Rows from expert 2 of block 3, named by matrix and row number. Rows with one number belong to one neuron. Each number is 50 + 15 x the weight over its row's rms, rounded and kept within 0 to 99. All counts start at 0.
# up: expert up (model.blocks.3.mlp.up, 32x64x128), inputs 0-127
# down: expert down (model.blocks.3.mlp.down, 32x128x64, transposed), outputs 0-127
up.2:35 43 69 44 67 40 59 27 57 64 64 35 60 60 60 62 62 68 44 68 50 26 38 19 32 81 52 39 64 59 52 83 57 49 73 43 48 47 74 82 29 61 48 77 61 57 70 36 42 64 53 40 70 63 58 53 61 55 74 34 67 52 25 60 46 40 46 63 61 40 43 63 68 40 29 31 27 55 40 48 53 43 46 46 23 67 44 49 39 33 30 35 52 38 56 35 57 23 44 39 49 40 54 57 62 33 37 31 46 53 94 44 70 18 50 44 47 52 44 25 23 63 44 62 46 44 33 28
up.3:69 39 81 40 60 52 34 59 53 52 51 62 29 40 43 48 52 50 38 19 51 61 52 51 60 29 47 45 56 54 62 45 39 48 15 58 54 42 42 45 48 53 47 39 57 49 46 38 32 34 57 46 64 43 62 51 47 54 58 64 59 35 45 72 53 59 53 25 45 00 33 61 40 40 31 67 39 69 71 47 43 89 57 46 99 50 47 71 67 64 79 20 23 43 29 63 21 40 51 38 46 52 54 37 47 68 39 68 41 48 50 63 78 59 54 59 49 35 36 61 59 18 54 58 49 68 52 65
up.4:54 33 60 44 36 31 72 43 83 39 43 32 68 61 51 67 54 70 48 80 29 32 45 46 57 57 39 15 53 71 48 60 69 54 89 43 35 45 67 88 19 74 64 53 49 65 41 46 25 52 50 57 51 59 50 48 45 37 59 41 68 49 28 37 41 47 48 46 74 35 57 53 51 45 32 46 55 35 42 66 38 34 66 49 10 52 30 60 55 47 21 35 79 32 67 49 69 39 49 41 33 43 40 52 29 54 79 52 45 45 61 66 37 22 64 26 45 55 46 29 41 43 28 51 54 43 44 44
up.5:59 56 58 53 22 63 87 71 39 47 39 15 47 58 42 35 42 43 29 43 57 55 53 40 75 60 68 36 46 55 50 25 46 59 36 51 38 38 61 55 64 45 62 27 75 73 53 50 23 35 49 45 25 33 59 45 56 53 65 51 40 57 42 57 48 23 54 44 46 40 47 54 56 65 50 83 57 41 77 68 43 62 69 37 44 43 74 75 48 55 43 67 53 44 47 39 87 47 52 33 72 68 43 44 47 74 42 52 48 63 59 93 22 69 43 47 67 52 66 55 65 31 32 68 38 71 64 20
up.6:47 68 54 58 79 58 51 43 60 45 41 69 71 51 62 55 32 48 80 47 50 43 49 65 45 28 41 51 48 50 42 64 58 35 63 61 40 87 26 64 58 61 64 60 52 36 12 32 68 59 43 54 39 69 69 50 43 38 51 48 54 58 54 48 69 75 42 53 49 67 52 54 40 36 55 30 23 57 43 57 53 50 21 67 52 44 23 35 35 23 66 18 50 54 65 57 27 71 46 74 48 36 63 06 44 66 53 49 43 29 30 35 62 40 34 51 36 48 43 42 52 41 41 18 75 55 57 88
up.7:23 67 53 40 38 39 87 66 45 83 66 46 46 46 60 46 73 71 52 54 36 54 18 38 63 48 51 59 59 64 55 56 54 65 87 81 58 54 41 65 38 77 20 20 28 29 50 67 38 75 52 44 55 43 52 46 52 42 73 57 63 49 26 64 47 60 48 73 64 48 46 45 45 47 40 41 61 49 71 76 45 65 49 52 44 43 49 61 48 53 27 66 63 24 77 29 49 51 48 46 62 25 50 59 48 49 29 36 37 53 64 66 49 25 59 49 88 46 45 25 44 60 57 65 47 63 25 49
up.8:56 13 37 55 77 43 38 29 64 13 51 60 59 64 50 67 36 57 57 65 47 16 50 37 23 46 49 31 53 46 51 81 50 40 86 46 60 63 70 61 67 46 75 84 59 78 40 34 56 57 44 69 62 48 43 56 38 62 56 47 43 73 45 44 50 54 59 51 55 73 31 74 40 55 37 51 51 53 20 49 45 62 61 54 33 63 33 30 41 37 35 27 65 50 72 36 50 32 42 52 51 61 49 37 49 58 64 17 48 48 74 39 59 30 57 62 17 54 47 58 36 70 31 50 57 32 44 31
up.9:39 65 53 65 21 39 71 70 49 46 56 35 61 57 78 51 25 53 55 41 47 53 47 41 60 54 49 46 82 61 53 28 40 59 64 53 65 62 76 79 43 43 37 24 45 40 35 62 41 45 66 30 59 60 51 56 60 31 89 40 62 41 43 46 41 71 60 63 50 29 62 17 51 44 51 19 54 55 80 76 50 20 37 50 39 51 44 66 51 71 45 75 20 13 66 38 54 38 64 48 58 61 44 60 63 52 36 33 51 39 55 83 23 27 49 44 53 53 42 31 50 53 38 58 42 48 28 40
up.10:44 40 55 75 53 76 22 39 26 83 46 70 25 53 46 39 58 44 33 32 80 40 47 41 30 64 82 84 58 48 65 67 52 51 33 52 53 58 55 46 72 40 44 56 55 54 55 56 58 53 47 62 45 34 48 42 50 49 34 52 41 55 55 49 50 28 62 41 49 51 32 42 39 49 54 66 51 72 47 34 48 90 61 58 87 38 77 56 63 35 47 76 63 54 20 45 39 48 57 40 71 47 58 57 80 43 18 15 51 41 51 40 77 59 47 74 66 39 63 57 48 46 81 63 51 62 66 51
up.11:57 23 51 53 15 44 45 89 36 56 47 61 48 28 52 60 46 58 35 46 36 68 44 54 35 82 39 45 57 64 44 65 37 65 56 47 47 37 62 45 28 53 17 30 29 40 65 56 46 72 49 39 39 46 52 58 70 61 64 28 46 39 50 34 48 49 42 37 46 16 62 34 37 61 57 60 89 86 57 57 56 50 54 42 68 38 35 46 42 60 74 86 37 39 51 47 52 40 73 31 54 31 58 68 56 51 49 67 56 42 34 87 38 54 54 66 68 52 55 78 68 42 82 47 40 44 52 56
up.12:46 68 91 43 55 45 32 54 43 61 52 82 37 25 51 41 64 71 54 33 32 47 45 49 26 66 46 72 80 49 51 54 45 63 68 54 56 56 53 45 28 46 39 73 50 45 79 16 68 50 46 40 99 48 52 52 57 62 45 55 57 38 63 57 52 34 55 62 40 84 46 48 71 32 34 45 59 44 35 26 50 63 30 27 63 54 37 67 45 39 55 43 29 35 55 56 36 48 58 23 39 55 72 70 70 21 48 44 56 74 54 29 72 37 48 56 46 51 35 45 45 68 70 49 40 43 58 66
up.13:70 44 35 41 47 37 59 57 61 27 51 31 56 37 72 65 51 65 57 60 30 50 44 42 34 27 35 36 36 71 35 52 35 43 83 43 74 33 69 69 09 60 53 54 45 52 33 49 40 62 55 41 30 56 43 59 50 37 79 45 64 31 38 54 37 52 26 36 75 38 55 48 54 68 18 62 78 39 32 57 40 40 60 45 52 65 31 40 55 71 45 26 46 19 86 62 54 47 58 39 34 51 79 58 24 37 59 49 58 53 29 77 22 44 53 39 54 67 41 64 55 63 43 51 67 64 37 48
up.14:46 35 51 55 60 38 52 32 80 16 59 29 77 55 61 77 40 71 46 81 30 38 42 34 40 59 57 31 45 70 26 62 46 42 69 27 53 28 74 73 19 72 50 56 64 74 55 39 31 70 63 56 46 53 44 58 49 63 78 46 68 54 19 36 42 61 47 65 66 59 46 51 49 49 45 51 52 51 35 65 48 46 48 39 24 58 44 58 69 43 45 43 41 32 71 50 51 29 71 37 49 48 52 54 51 35 60 58 53 60 72 79 34 25 59 17 23 72 47 29 38 50 47 60 63 57 35 29
up.15:32 37 28 46 34 52 40 38 58 26 54 33 79 73 53 60 52 38 50 69 49 35 41 51 79 54 53 48 25 49 62 53 75 49 63 27 39 40 81 47 61 44 62 18 52 67 44 68 29 69 44 46 25 75 36 62 51 63 55 31 50 58 34 35 46 49 55 58 51 56 67 53 45 70 76 57 52 44 47 75 54 15 53 43 13 50 65 18 37 45 46 54 79 47 52 51 66 27 56 54 68 57 36 50 41 58 53 12 41 43 70 64 17 66 61 65 49 64 57 64 69 60 38 43 34 43 53 33
up.16:57 67 18 72 50 62 64 51 41 31 34 40 64 86 56 39 40 26 57 61 90 62 53 40 79 31 54 37 30 27 59 39 69 70 55 55 47 83 67 38 67 38 41 39 70 39 44 86 49 47 55 57 34 56 50 50 53 46 47 57 14 47 58 38 46 39 53 48 43 62 61 68 30 52 66 56 54 48 58 48 42 00 52 69 25 38 64 40 28 51 36 74 58 62 71 56 60 59 37 59 39 63 42 37 46 64 66 32 68 36 41 43 44 67 35 55 35 43 49 61 60 43 40 33 44 57 55 31
up.17:48 22 64 39 38 56 30 29 35 66 44 46 34 45 39 48 71 54 27 42 63 44 53 40 31 94 54 67 60 48 48 65 47 54 42 32 35 40 83 43 49 41 30 50 73 51 69 36 56 54 55 46 71 41 48 48 51 68 46 43 45 49 52 49 54 32 57 40 56 61 49 47 71 64 61 76 56 61 44 31 47 78 76 43 25 45 59 53 36 43 50 63 47 50 13 34 79 37 95 23 66 58 49 64 79 25 28 27 71 62 80 52 57 51 51 52 43 31 49 50 66 61 56 72 47 49 64 37
up.18:44 37 48 54 48 50 48 36 87 07 57 68 59 59 50 87 40 58 71 79 33 31 44 45 36 40 34 20 52 59 44 66 32 37 99 58 64 51 70 75 35 57 57 92 59 56 43 37 51 61 54 53 64 61 42 57 42 49 68 52 55 49 45 55 49 59 47 61 55 59 41 71 43 49 12 32 40 62 28 57 49 52 49 43 50 56 28 48 70 50 40 32 42 28 75 44 37 37 47 52 38 68 57 30 38 64 69 39 43 49 61 32 45 25 55 37 39 72 51 41 27 68 37 43 54 53 42 47
up.19:56 49 63 35 71 39 58 33 76 28 60 56 43 57 47 69 57 61 64 56 29 40 50 34 39 45 39 29 58 74 27 52 33 38 78 53 52 41 68 88 17 66 53 82 53 51 50 31 35 57 48 41 54 45 45 49 39 51 65 58 72 49 24 68 42 35 44 54 79 52 46 42 56 39 01 41 41 23 46 54 51 47 41 31 54 58 54 64 53 44 35 28 38 09 67 56 40 55 57 47 24 36 58 41 38 39 41 66 41 65 71 49 60 26 42 20 49 51 33 31 53 65 57 69 67 53 58 54
up.20:51 32 87 61 34 62 56 69 50 70 62 53 28 52 66 54 03 66 26 47 70 48 39 50 47 75 31 40 59 52 55 60 59 72 22 55 46 58 44 66 35 46 59 55 64 78 56 45 43 31 40 42 48 43 69 30 57 51 43 48 43 21 63 58 65 42 70 27 28 34 56 45 76 61 31 62 51 60 66 48 68 83 59 56 76 18 55 61 68 50 63 63 32 63 39 69 50 51 45 20 60 49 56 59 58 51 67 37 79 55 53 57 62 72 33 39 46 49 43 39 45 29 34 34 29 47 68 58
up.21:65 70 61 36 56 46 64 52 56 33 74 45 51 36 75 78 72 70 58 63 24 43 28 27 44 35 59 14 38 82 21 60 49 58 78 53 57 47 56 64 04 73 09 35 54 51 44 39 61 60 42 51 40 58 59 59 60 49 69 24 68 41 29 59 43 68 27 51 75 38 51 36 56 56 16 47 57 52 53 58 46 52 47 44 56 49 45 61 67 65 46 46 53 29 55 66 51 54 70 44 48 32 66 68 44 25 43 56 43 44 43 75 47 41 62 35 49 50 43 31 67 70 35 41 63 54 31 46
up.22:45 59 60 55 52 46 63 54 59 57 58 53 36 34 76 60 63 67 53 62 28 51 27 37 34 32 51 31 66 81 34 58 46 54 70 66 64 33 47 82 19 76 34 57 49 42 34 44 34 64 62 40 61 54 50 51 61 40 75 44 67 21 44 54 31 67 43 83 76 31 64 22 46 40 26 38 67 52 66 46 47 42 47 49 57 50 47 64 54 69 45 40 15 11 61 63 22 50 74 36 29 22 56 61 51 47 31 46 27 52 59 52 30 37 53 36 61 41 44 35 55 63 47 59 55 77 41 51
up.23:63 63 51 42 36 27 74 84 50 47 51 41 41 34 64 50 61 34 43 49 40 77 51 69 71 46 52 57 41 65 45 12 40 67 28 59 47 38 34 28 37 56 47 49 28 39 42 60 53 56 48 44 48 54 58 59 57 28 51 58 67 40 56 45 48 57 54 46 35 08 64 28 50 37 58 43 71 55 62 42 43 20 43 61 73 51 44 49 19 75 70 47 36 55 51 68 30 46 34 57 41 45 59 60 22 65 37 94 42 56 28 53 40 54 58 48 73 31 61 81 80 42 71 51 65 67 31 69
up.24:60 57 61 39 42 82 67 64 61 59 69 65 66 41 52 43 50 45 54 52 67 56 42 46 57 54 31 52 37 54 27 35 82 68 54 46 32 68 31 49 54 65 20 12 46 52 38 39 56 59 33 43 33 68 63 23 67 46 53 30 38 37 35 28 63 58 36 22 61 58 70 23 68 60 60 53 67 73 59 51 56 30 41 72 41 27 48 45 32 53 63 68 82 40 52 87 65 74 64 57 43 40 64 40 54 54 62 49 56 34 26 43 34 58 30 52 78 47 39 47 57 56 46 20 39 35 56 65
up.25:63 19 73 47 49 49 50 56 46 42 49 57 27 37 41 46 53 38 14 17 45 46 61 55 58 46 65 51 63 65 62 49 51 69 14 56 43 44 39 48 43 54 57 23 48 46 71 50 25 38 61 55 46 36 51 43 56 35 38 57 56 46 49 72 59 55 50 33 39 00 57 56 58 50 46 80 42 72 59 39 54 67 72 54 82 47 63 68 53 58 54 50 36 62 17 50 38 34 61 35 63 27 28 46 52 59 51 72 52 44 55 57 53 67 55 59 50 30 50 63 72 00 50 59 63 62 53 53
up.26:51 28 63 56 65 74 58 30 73 42 68 44 49 72 57 79 27 72 57 82 38 25 20 25 44 57 34 50 38 61 44 67 55 58 56 25 45 71 55 75 37 64 47 65 73 51 48 40 55 57 52 53 63 60 79 24 71 63 67 32 46 42 35 29 66 27 53 35 59 46 68 53 31 68 32 53 51 47 51 40 65 52 42 62 17 28 56 47 51 12 53 44 64 46 55 68 58 56 41 76 36 45 46 35 55 40 54 24 58 33 70 48 57 49 38 43 36 55 21 23 41 59 46 46 53 46 48 32
up.27:53 28 44 43 41 62 59 44 53 55 51 23 68 72 54 56 41 34 33 45 44 28 56 31 78 65 53 56 40 46 46 52 48 54 32 37 55 42 67 61 61 47 69 33 87 99 56 38 26 44 55 66 32 44 41 43 48 56 79 50 46 56 51 53 38 47 49 45 51 53 58 67 75 77 48 64 40 30 55 57 39 58 79 51 06 48 61 58 67 50 42 42 53 47 44 50 71 30 60 54 72 57 36 63 68 75 52 43 38 50 75 70 21 46 53 46 45 46 48 18 58 45 13 64 35 72 50 28
up.28:64 58 83 42 59 41 47 41 47 62 41 63 24 34 50 48 60 71 52 48 41 42 45 77 32 41 29 62 67 42 62 63 29 23 53 53 61 38 35 39 27 39 73 99 46 51 67 45 75 52 55 48 89 38 46 45 41 46 36 61 39 53 62 71 43 44 56 55 47 53 45 70 39 34 31 44 39 38 42 19 61 76 35 38 66 60 36 64 44 54 66 10 32 52 45 55 23 41 53 43 49 56 75 46 40 53 45 54 41 61 46 24 87 44 50 56 29 47 47 71 43 62 80 54 61 60 64 55
down.2:72 51 32 35 26 55 59 67 47 54 08 34 52 62 69 26 55 41 46 25 62 57 60 82 73 44 35 48 36 39 52 61 48 51 63 68 72 65 62 32 60 41 51 34 48 44 48 74 24 27 40 28 12 31 69 70 46 55 38 22 44 51 51 52 44 61 57 32 34 61 40 43 55 66 67 72 50 28 51 65 57 42 69 54 49 49 39 43 64 68 59 62 42 53 43 36 56 78 54 44 84 52 46 17 28 51 31 67 57 50 20 66 42 57 66 39 69 36 70 70 53 38 50 51 44 48 63 58
down.3:35 81 42 59 50 45 67 39 62 46 45 55 51 48 54 47 60 56 65 73 56 39 40 56 55 52 61 38 62 48 31 74 71 75 57 62 31 44 52 33 46 45 46 53 42 44 47 71 52 62 41 47 59 71 51 71 69 34 54 56 52 70 71 39 31 68 21 61 60 59 88 48 38 45 60 25 76 52 48 67 54 27 54 29 35 49 59 32 42 46 31 50 55 56 38 38 64 29 35 35 50 41 74 88 54 37 50 56 53 71 63 28 56 51 58 39 30 40 96 39 28 99 51 57 32 42 44 51
down.4:84 46 38 42 60 78 42 49 08 53 18 39 54 45 41 32 52 40 30 19 56 44 51 61 38 61 55 70 64 32 42 57 44 32 31 57 76 53 56 24 78 45 55 51 56 51 56 54 77 11 29 21 35 16 50 44 47 58 48 74 47 42 54 72 43 52 53 49 52 69 41 48 51 46 54 58 25 46 52 67 53 68 41 38 65 33 52 65 65 58 57 78 48 81 44 30 38 50 43 48 70 61 32 28 72 40 25 55 46 67 54 59 45 69 40 54 62 27 55 71 52 60 67 45 52 67 51 49
down.5:32 69 59 65 88 48 37 51 52 47 62 57 38 38 49 69 81 56 39 44 59 58 36 70 36 45 47 57 55 58 68 67 06 44 76 57 47 30 64 63 31 36 50 55 30 24 52 55 79 62 50 69 86 63 75 67 65 39 43 37 49 37 59 37 54 59 44 59 77 45 59 50 50 51 34 38 43 47 51 19 76 55 16 74 59 40 53 61 56 43 48 34 37 73 49 68 65 48 57 71 24 53 54 57 61 18 60 40 56 59 49 30 60 39 53 50 27 53 28 46 19 64 52 53 41 38 44 50
down.6:37 54 35 85 36 54 47 50 41 72 91 56 65 64 59 59 51 26 56 45 43 88 58 55 34 41 86 49 33 65 56 69 59 35 59 57 67 66 58 57 46 60 72 35 63 29 36 72 53 42 44 62 26 54 59 39 38 76 43 26 51 43 43 52 77 25 68 70 30 36 47 59 44 58 42 78 52 29 43 48 45 50 31 47 58 64 56 52 45 62 46 45 75 67 63 29 52 48 51 73 19 55 31 67 40 69 41 60 54 47 55 24 38 51 39 60 27 50 29 59 40 45 30 20 68 49 59 59
down.7:64 39 34 19 65 74 56 80 60 48 27 32 46 54 75 68 44 24 44 34 41 45 37 56 37 50 50 67 39 34 84 44 33 54 35 44 55 50 43 47 69 54 67 67 68 72 54 54 63 53 64 56 36 25 55 45 10 66 37 70 62 56 79 64 42 30 85 51 30 72 34 39 46 44 58 48 30 48 43 64 44 63 62 35 45 36 57 27 48 36 68 45 62 54 24 47 49 54 50 50 74 57 30 24 49 68 55 58 50 47 26 61 50 70 77 56 38 50 83 50 59 43 30 52 44 34 64 59
down.8:59 54 47 72 38 60 55 73 44 48 55 38 50 58 43 35 61 55 32 22 56 63 65 62 80 53 37 37 49 34 35 32 62 71 35 58 27 39 61 58 53 66 33 21 52 42 70 56 33 62 50 31 52 51 75 52 60 31 58 57 40 54 27 61 48 39 35 51 44 24 41 54 82 69 61 65 48 74 64 50 48 48 48 48 66 33 32 78 72 61 45 74 48 37 64 39 50 73 63 57 64 45 67 53 39 29 26 69 56 41 22 77 33 62 59 49 82 59 35 61 60 00 74 51 60 49 43 46
down.9:79 49 72 26 59 82 61 57 33 63 37 39 52 58 49 25 54 49 37 51 41 47 36 65 29 40 44 60 29 35 59 75 43 49 39 54 47 55 38 23 66 66 61 56 45 45 71 49 60 28 52 28 33 28 69 66 44 73 14 68 39 29 63 68 48 37 37 45 60 62 20 48 57 50 64 64 30 32 34 33 58 63 64 57 49 43 69 36 60 39 43 47 66 70 37 53 68 39 47 53 59 42 43 19 47 45 46 47 58 63 60 23 72 57 59 28 60 32 54 65 45 91 57 75 68 54 75 37
down.10:32 64 45 32 59 35 58 54 69 35 57 56 62 35 44 77 35 57 70 41 37 68 50 39 54 60 15 31 50 55 39 47 53 43 69 54 32 50 41 53 35 30 63 60 44 45 32 63 61 51 54 55 57 78 73 71 66 40 52 51 46 36 37 50 32 91 37 52 49 39 57 41 61 59 45 41 61 32 53 30 40 42 58 30 10 25 53 71 44 42 38 44 43 55 78 80 58 28 64 93 18 54 73 50 62 51 90 66 67 58 54 53 45 58 61 41 28 54 44 36 33 53 44 40 43 31 53 60
down.11:32 87 39 41 77 59 43 55 64 68 46 55 14 29 58 55 59 25 71 55 40 45 60 37 53 36 51 57 55 35 49 54 46 16 30 46 59 57 58 45 58 38 63 62 67 46 38 41 69 45 59 79 59 36 39 36 54 70 41 71 38 39 59 76 41 48 63 54 52 63 50 51 30 31 38 73 32 19 33 54 74 78 75 28 39 46 55 41 44 41 34 29 56 59 29 55 83 68 21 63 47 50 41 63 46 58 40 39 52 47 56 15 60 63 45 45 37 71 50 38 56 53 20 73 54 56 65 58
down.12:58 70 34 26 50 42 71 42 49 50 39 44 61 52 51 37 45 20 68 31 50 38 50 56 67 27 53 41 28 47 56 58 63 45 51 57 34 49 62 54 88 43 64 39 36 57 22 75 31 57 60 61 00 55 62 55 49 54 51 61 64 58 58 46 47 81 50 41 25 37 37 52 35 55 51 40 44 56 66 75 42 49 70 46 34 55 62 11 39 56 70 57 67 43 55 52 46 55 58 77 59 57 44 21 37 55 38 58 38 35 44 62 50 63 43 72 44 36 89 60 63 33 09 50 41 47 55 59
down.13:77 54 42 59 43 76 45 50 35 75 38 46 26 48 35 19 64 40 45 32 35 42 69 32 37 71 56 51 53 33 49 48 75 58 31 39 57 34 34 54 80 45 63 44 48 41 55 41 53 35 36 53 57 43 59 24 54 59 45 55 32 70 63 72 60 44 80 51 30 84 43 67 24 37 55 72 41 43 44 60 71 66 58 45 45 34 64 55 71 49 76 76 62 83 12 34 46 46 36 40 98 56 26 44 60 43 53 49 63 43 55 50 58 49 46 42 55 51 75 38 63 54 51 49 64 64 59 42
down.14:81 50 44 52 40 71 59 55 19 49 36 28 25 66 51 21 52 35 50 35 51 43 61 69 45 61 32 54 67 27 50 74 73 48 45 75 52 61 51 54 75 43 62 32 38 25 45 63 50 28 38 30 42 46 57 38 44 43 27 47 41 55 62 83 53 38 53 37 42 65 38 62 58 64 48 51 29 28 36 58 74 51 60 52 44 47 78 36 54 62 41 66 62 70 44 25 58 58 38 45 55 67 55 26 49 40 34 25 46 71 25 41 53 66 42 33 99 38 56 67 52 50 78 45 41 49 54 26
down.15:73 63 74 64 45 73 60 71 38 61 58 39 29 52 57 46 46 69 54 38 53 99 62 50 32 69 48 47 77 45 56 51 17 30 43 77 52 42 43 66 37 57 45 41 48 34 49 47 66 31 53 56 71 27 55 35 53 58 30 50 53 46 41 94 65 42 68 39 51 51 33 54 55 48 29 66 29 35 32 22 47 63 50 69 64 40 55 83 65 39 41 43 21 65 56 50 39 56 49 40 46 60 38 55 36 43 51 60 62 26 26 57 45 46 40 37 66 52 06 48 47 41 64 41 70 56 52 37
down.16:44 41 86 50 40 46 39 76 67 54 58 56 48 45 57 74 67 70 57 51 45 36 39 58 35 73 30 68 64 50 62 43 46 49 54 48 30 39 58 39 39 61 56 58 50 39 42 27 57 60 63 38 80 47 62 48 64 46 49 31 58 31 38 42 41 62 22 48 76 43 38 34 70 49 27 60 55 61 48 34 73 62 41 46 53 60 42 80 61 21 49 45 64 26 53 68 51 54 67 74 16 36 65 40 48 40 63 72 43 59 47 66 59 35 43 38 42 51 14 06 10 61 77 35 59 44 39 55
down.17:42 77 34 60 56 46 61 59 40 19 58 40 45 60 63 76 42 65 74 47 51 77 54 74 90 51 58 53 48 57 45 68 31 16 45 66 47 50 70 52 43 48 79 23 34 23 37 71 65 38 54 64 25 54 48 50 54 72 44 52 52 65 29 61 40 62 40 79 46 24 65 46 60 45 42 51 41 20 58 43 38 33 50 45 36 47 47 59 53 37 47 44 38 59 70 70 63 56 51 92 19 53 46 68 48 60 65 57 53 49 35 38 31 51 66 60 44 75 36 44 33 31 36 36 26 36 60 46
down.18:63 58 56 62 36 67 59 57 28 64 38 39 48 60 44 19 53 40 30 28 61 55 69 55 61 38 58 34 58 43 60 82 69 67 21 53 66 41 59 22 73 65 44 06 46 33 47 65 21 27 43 36 43 45 72 37 55 45 34 42 41 44 40 71 77 47 52 40 31 48 36 47 75 53 66 69 45 47 68 61 47 38 70 66 48 53 67 80 46 79 67 59 50 60 54 39 65 66 66 51 67 39 58 53 33 36 22 46 65 48 27 63 63 62 57 44 75 35 47 77 61 33 51 42 57 58 42 31
down.19:69 50 46 52 43 57 53 49 25 60 32 36 45 53 51 16 67 19 45 48 61 44 49 60 42 27 56 40 52 38 66 62 71 50 22 69 60 79 51 20 78 46 64 50 39 61 34 57 14 26 42 31 31 55 50 58 63 40 42 42 37 64 68 60 53 77 46 27 25 44 43 67 31 39 78 54 32 52 52 74 63 70 76 43 54 41 45 29 51 76 55 49 62 84 58 46 42 53 46 46 87 58 49 35 35 55 45 53 57 48 29 61 57 73 49 64 56 33 77 55 44 40 51 33 25 59 45 36
down.20:95 40 71 42 39 43 57 39 60 16 46 58 39 57 58 47 35 34 47 31 31 66 39 44 19 35 58 52 52 64 63 47 57 55 35 50 62 51 41 64 61 39 57 63 65 60 57 18 29 44 48 39 40 34 47 38 36 72 30 42 44 42 43 61 76 09 62 43 28 33 35 48 56 59 67 64 37 51 37 51 60 28 87 53 80 37 61 48 58 87 71 67 51 52 36 54 56 67 46 36 71 46 20 61 48 67 59 50 64 59 55 39 54 70 22 46 61 56 24 56 75 38 39 48 52 42 49 56
down.21:68 45 54 56 37 64 70 42 37 48 25 27 33 65 65 37 50 36 42 36 62 16 41 47 26 59 41 61 49 36 74 48 55 33 45 36 70 47 52 41 78 33 84 74 50 71 39 75 40 39 44 66 56 45 50 44 47 83 25 66 39 63 81 70 46 50 62 46 15 60 46 57 36 24 53 42 14 58 34 64 72 69 51 51 61 47 70 33 45 38 41 45 52 63 47 40 54 33 34 47 54 65 26 15 42 60 62 44 42 75 41 34 63 59 44 34 56 41 68 27 49 51 45 55 33 61 58 51
down.22:84 37 52 18 57 70 59 48 21 65 13 32 37 75 69 26 47 23 63 38 47 20 46 52 35 45 63 46 51 24 69 71 40 56 35 47 47 62 41 39 65 68 80 68 61 64 69 52 36 33 48 47 41 50 58 36 46 72 42 64 47 53 68 63 58 50 67 35 21 62 39 49 40 57 63 71 27 38 38 72 49 49 67 48 57 42 79 31 39 56 45 56 55 56 29 31 64 46 27 36 88 64 32 29 49 48 45 49 70 60 36 51 58 60 63 62 52 41 71 49 51 53 33 55 37 44 55 49
down.23:32 39 54 39 83 75 29 33 35 53 33 66 42 41 49 68 58 49 60 43 29 30 49 31 29 64 28 49 65 38 58 53 41 62 38 44 26 57 49 27 35 41 68 70 56 45 60 46 30 62 32 49 60 31 37 56 45 66 35 66 61 61 69 39 57 67 53 37 62 97 52 40 47 37 38 70 66 54 38 71 72 70 61 36 55 53 66 27 53 25 28 48 64 37 53 33 39 35 17 42 68 50 53 73 85 56 62 47 42 48 64 59 57 68 53 53 40 68 71 22 56 69 37 45 42 47 75 49
down.24:57 67 65 27 39 37 35 46 66 44 58 38 59 75 45 48 34 48 46 63 87 67 39 46 72 27 54 47 43 41 30 48 73 63 45 31 84 58 71 50 47 48 25 16 40 69 47 43 68 42 33 40 32 61 81 15 65 51 60 29 34 47 40 44 73 66 42 41 52 63 75 44 51 60 58 53 72 60 68 44 39 26 68 65 60 63 38 59 46 73 39 24 47 51 75 75 61 55 51 47 43 50 60 34 29 19 56 66 80 31 37 50 45 42 43 43 60 29 47 53 65 57 61 66 41 58 49 51
down.25:17 85 45 55 67 42 47 51 33 50 52 49 61 23 46 47 43 51 43 83 49 39 37 36 29 49 51 51 47 36 36 50 56 28 59 56 63 52 59 40 45 45 49 53 49 56 46 69 73 78 23 52 61 70 57 69 61 51 39 46 58 44 64 34 48 51 39 84 63 75 71 34 48 34 37 40 85 36 44 47 44 45 41 29 37 68 45 38 27 51 30 50 64 80 58 44 67 47 48 57 26 51 70 90 55 49 50 45 33 77 63 29 46 27 53 42 19 62 74 37 33 82 46 58 37 47 61 65
down.26:40 66 56 74 30 50 56 27 70 36 68 56 44 42 70 31 41 30 36 59 75 61 39 11 29 33 55 74 48 59 35 61 33 44 66 24 53 64 58 67 43 55 54 55 43 54 65 27 45 74 57 68 66 39 64 25 49 57 43 52 63 79 54 39 62 29 56 52 39 43 45 52 12 45 37 43 39 44 50 34 49 52 36 26 55 55 71 31 18 25 53 48 56 54 46 69 46 52 27 53 10 45 37 56 48 72 70 45 42 41 57 33 65 47 32 60 51 69 44 24 23 63 58 47 56 43 40 26
down.27:28 66 59 82 37 47 50 68 22 47 61 27 51 71 57 60 56 60 66 62 61 71 50 70 33 49 56 47 57 72 46 54 04 41 78 80 35 50 52 57 35 38 53 46 38 13 52 67 68 47 49 13 68 34 68 64 57 61 37 34 48 44 38 61 43 30 49 74 61 26 54 57 50 70 38 47 57 50 34 36 39 50 30 84 59 36 43 72 40 56 53 37 35 57 56 55 41 66 52 37 38 68 70 61 54 45 30 51 59 77 42 33 39 33 45 47 49 55 50 68 25 55 73 57 62 28 41 39
down.28:39 51 29 46 50 46 53 47 44 46 42 50 80 48 40 61 49 36 57 39 63 52 46 41 64 52 50 42 40 64 51 58 73 94 43 47 53 63 40 42 82 51 47 19 44 57 36 41 26 65 40 55 12 83 66 59 79 23 64 58 47 67 54 23 40 81 33 37 51 46 72 38 40 62 61 27 72 74 73 78 50 30 77 51 30 63 51 19 53 51 53 66 55 28 44 44 50 54 63 45 61 41 64 66 55 46 56 52 40 41 55 60 67 52 74 42 57 49 60 31 67 41 31 46 26 23 45 54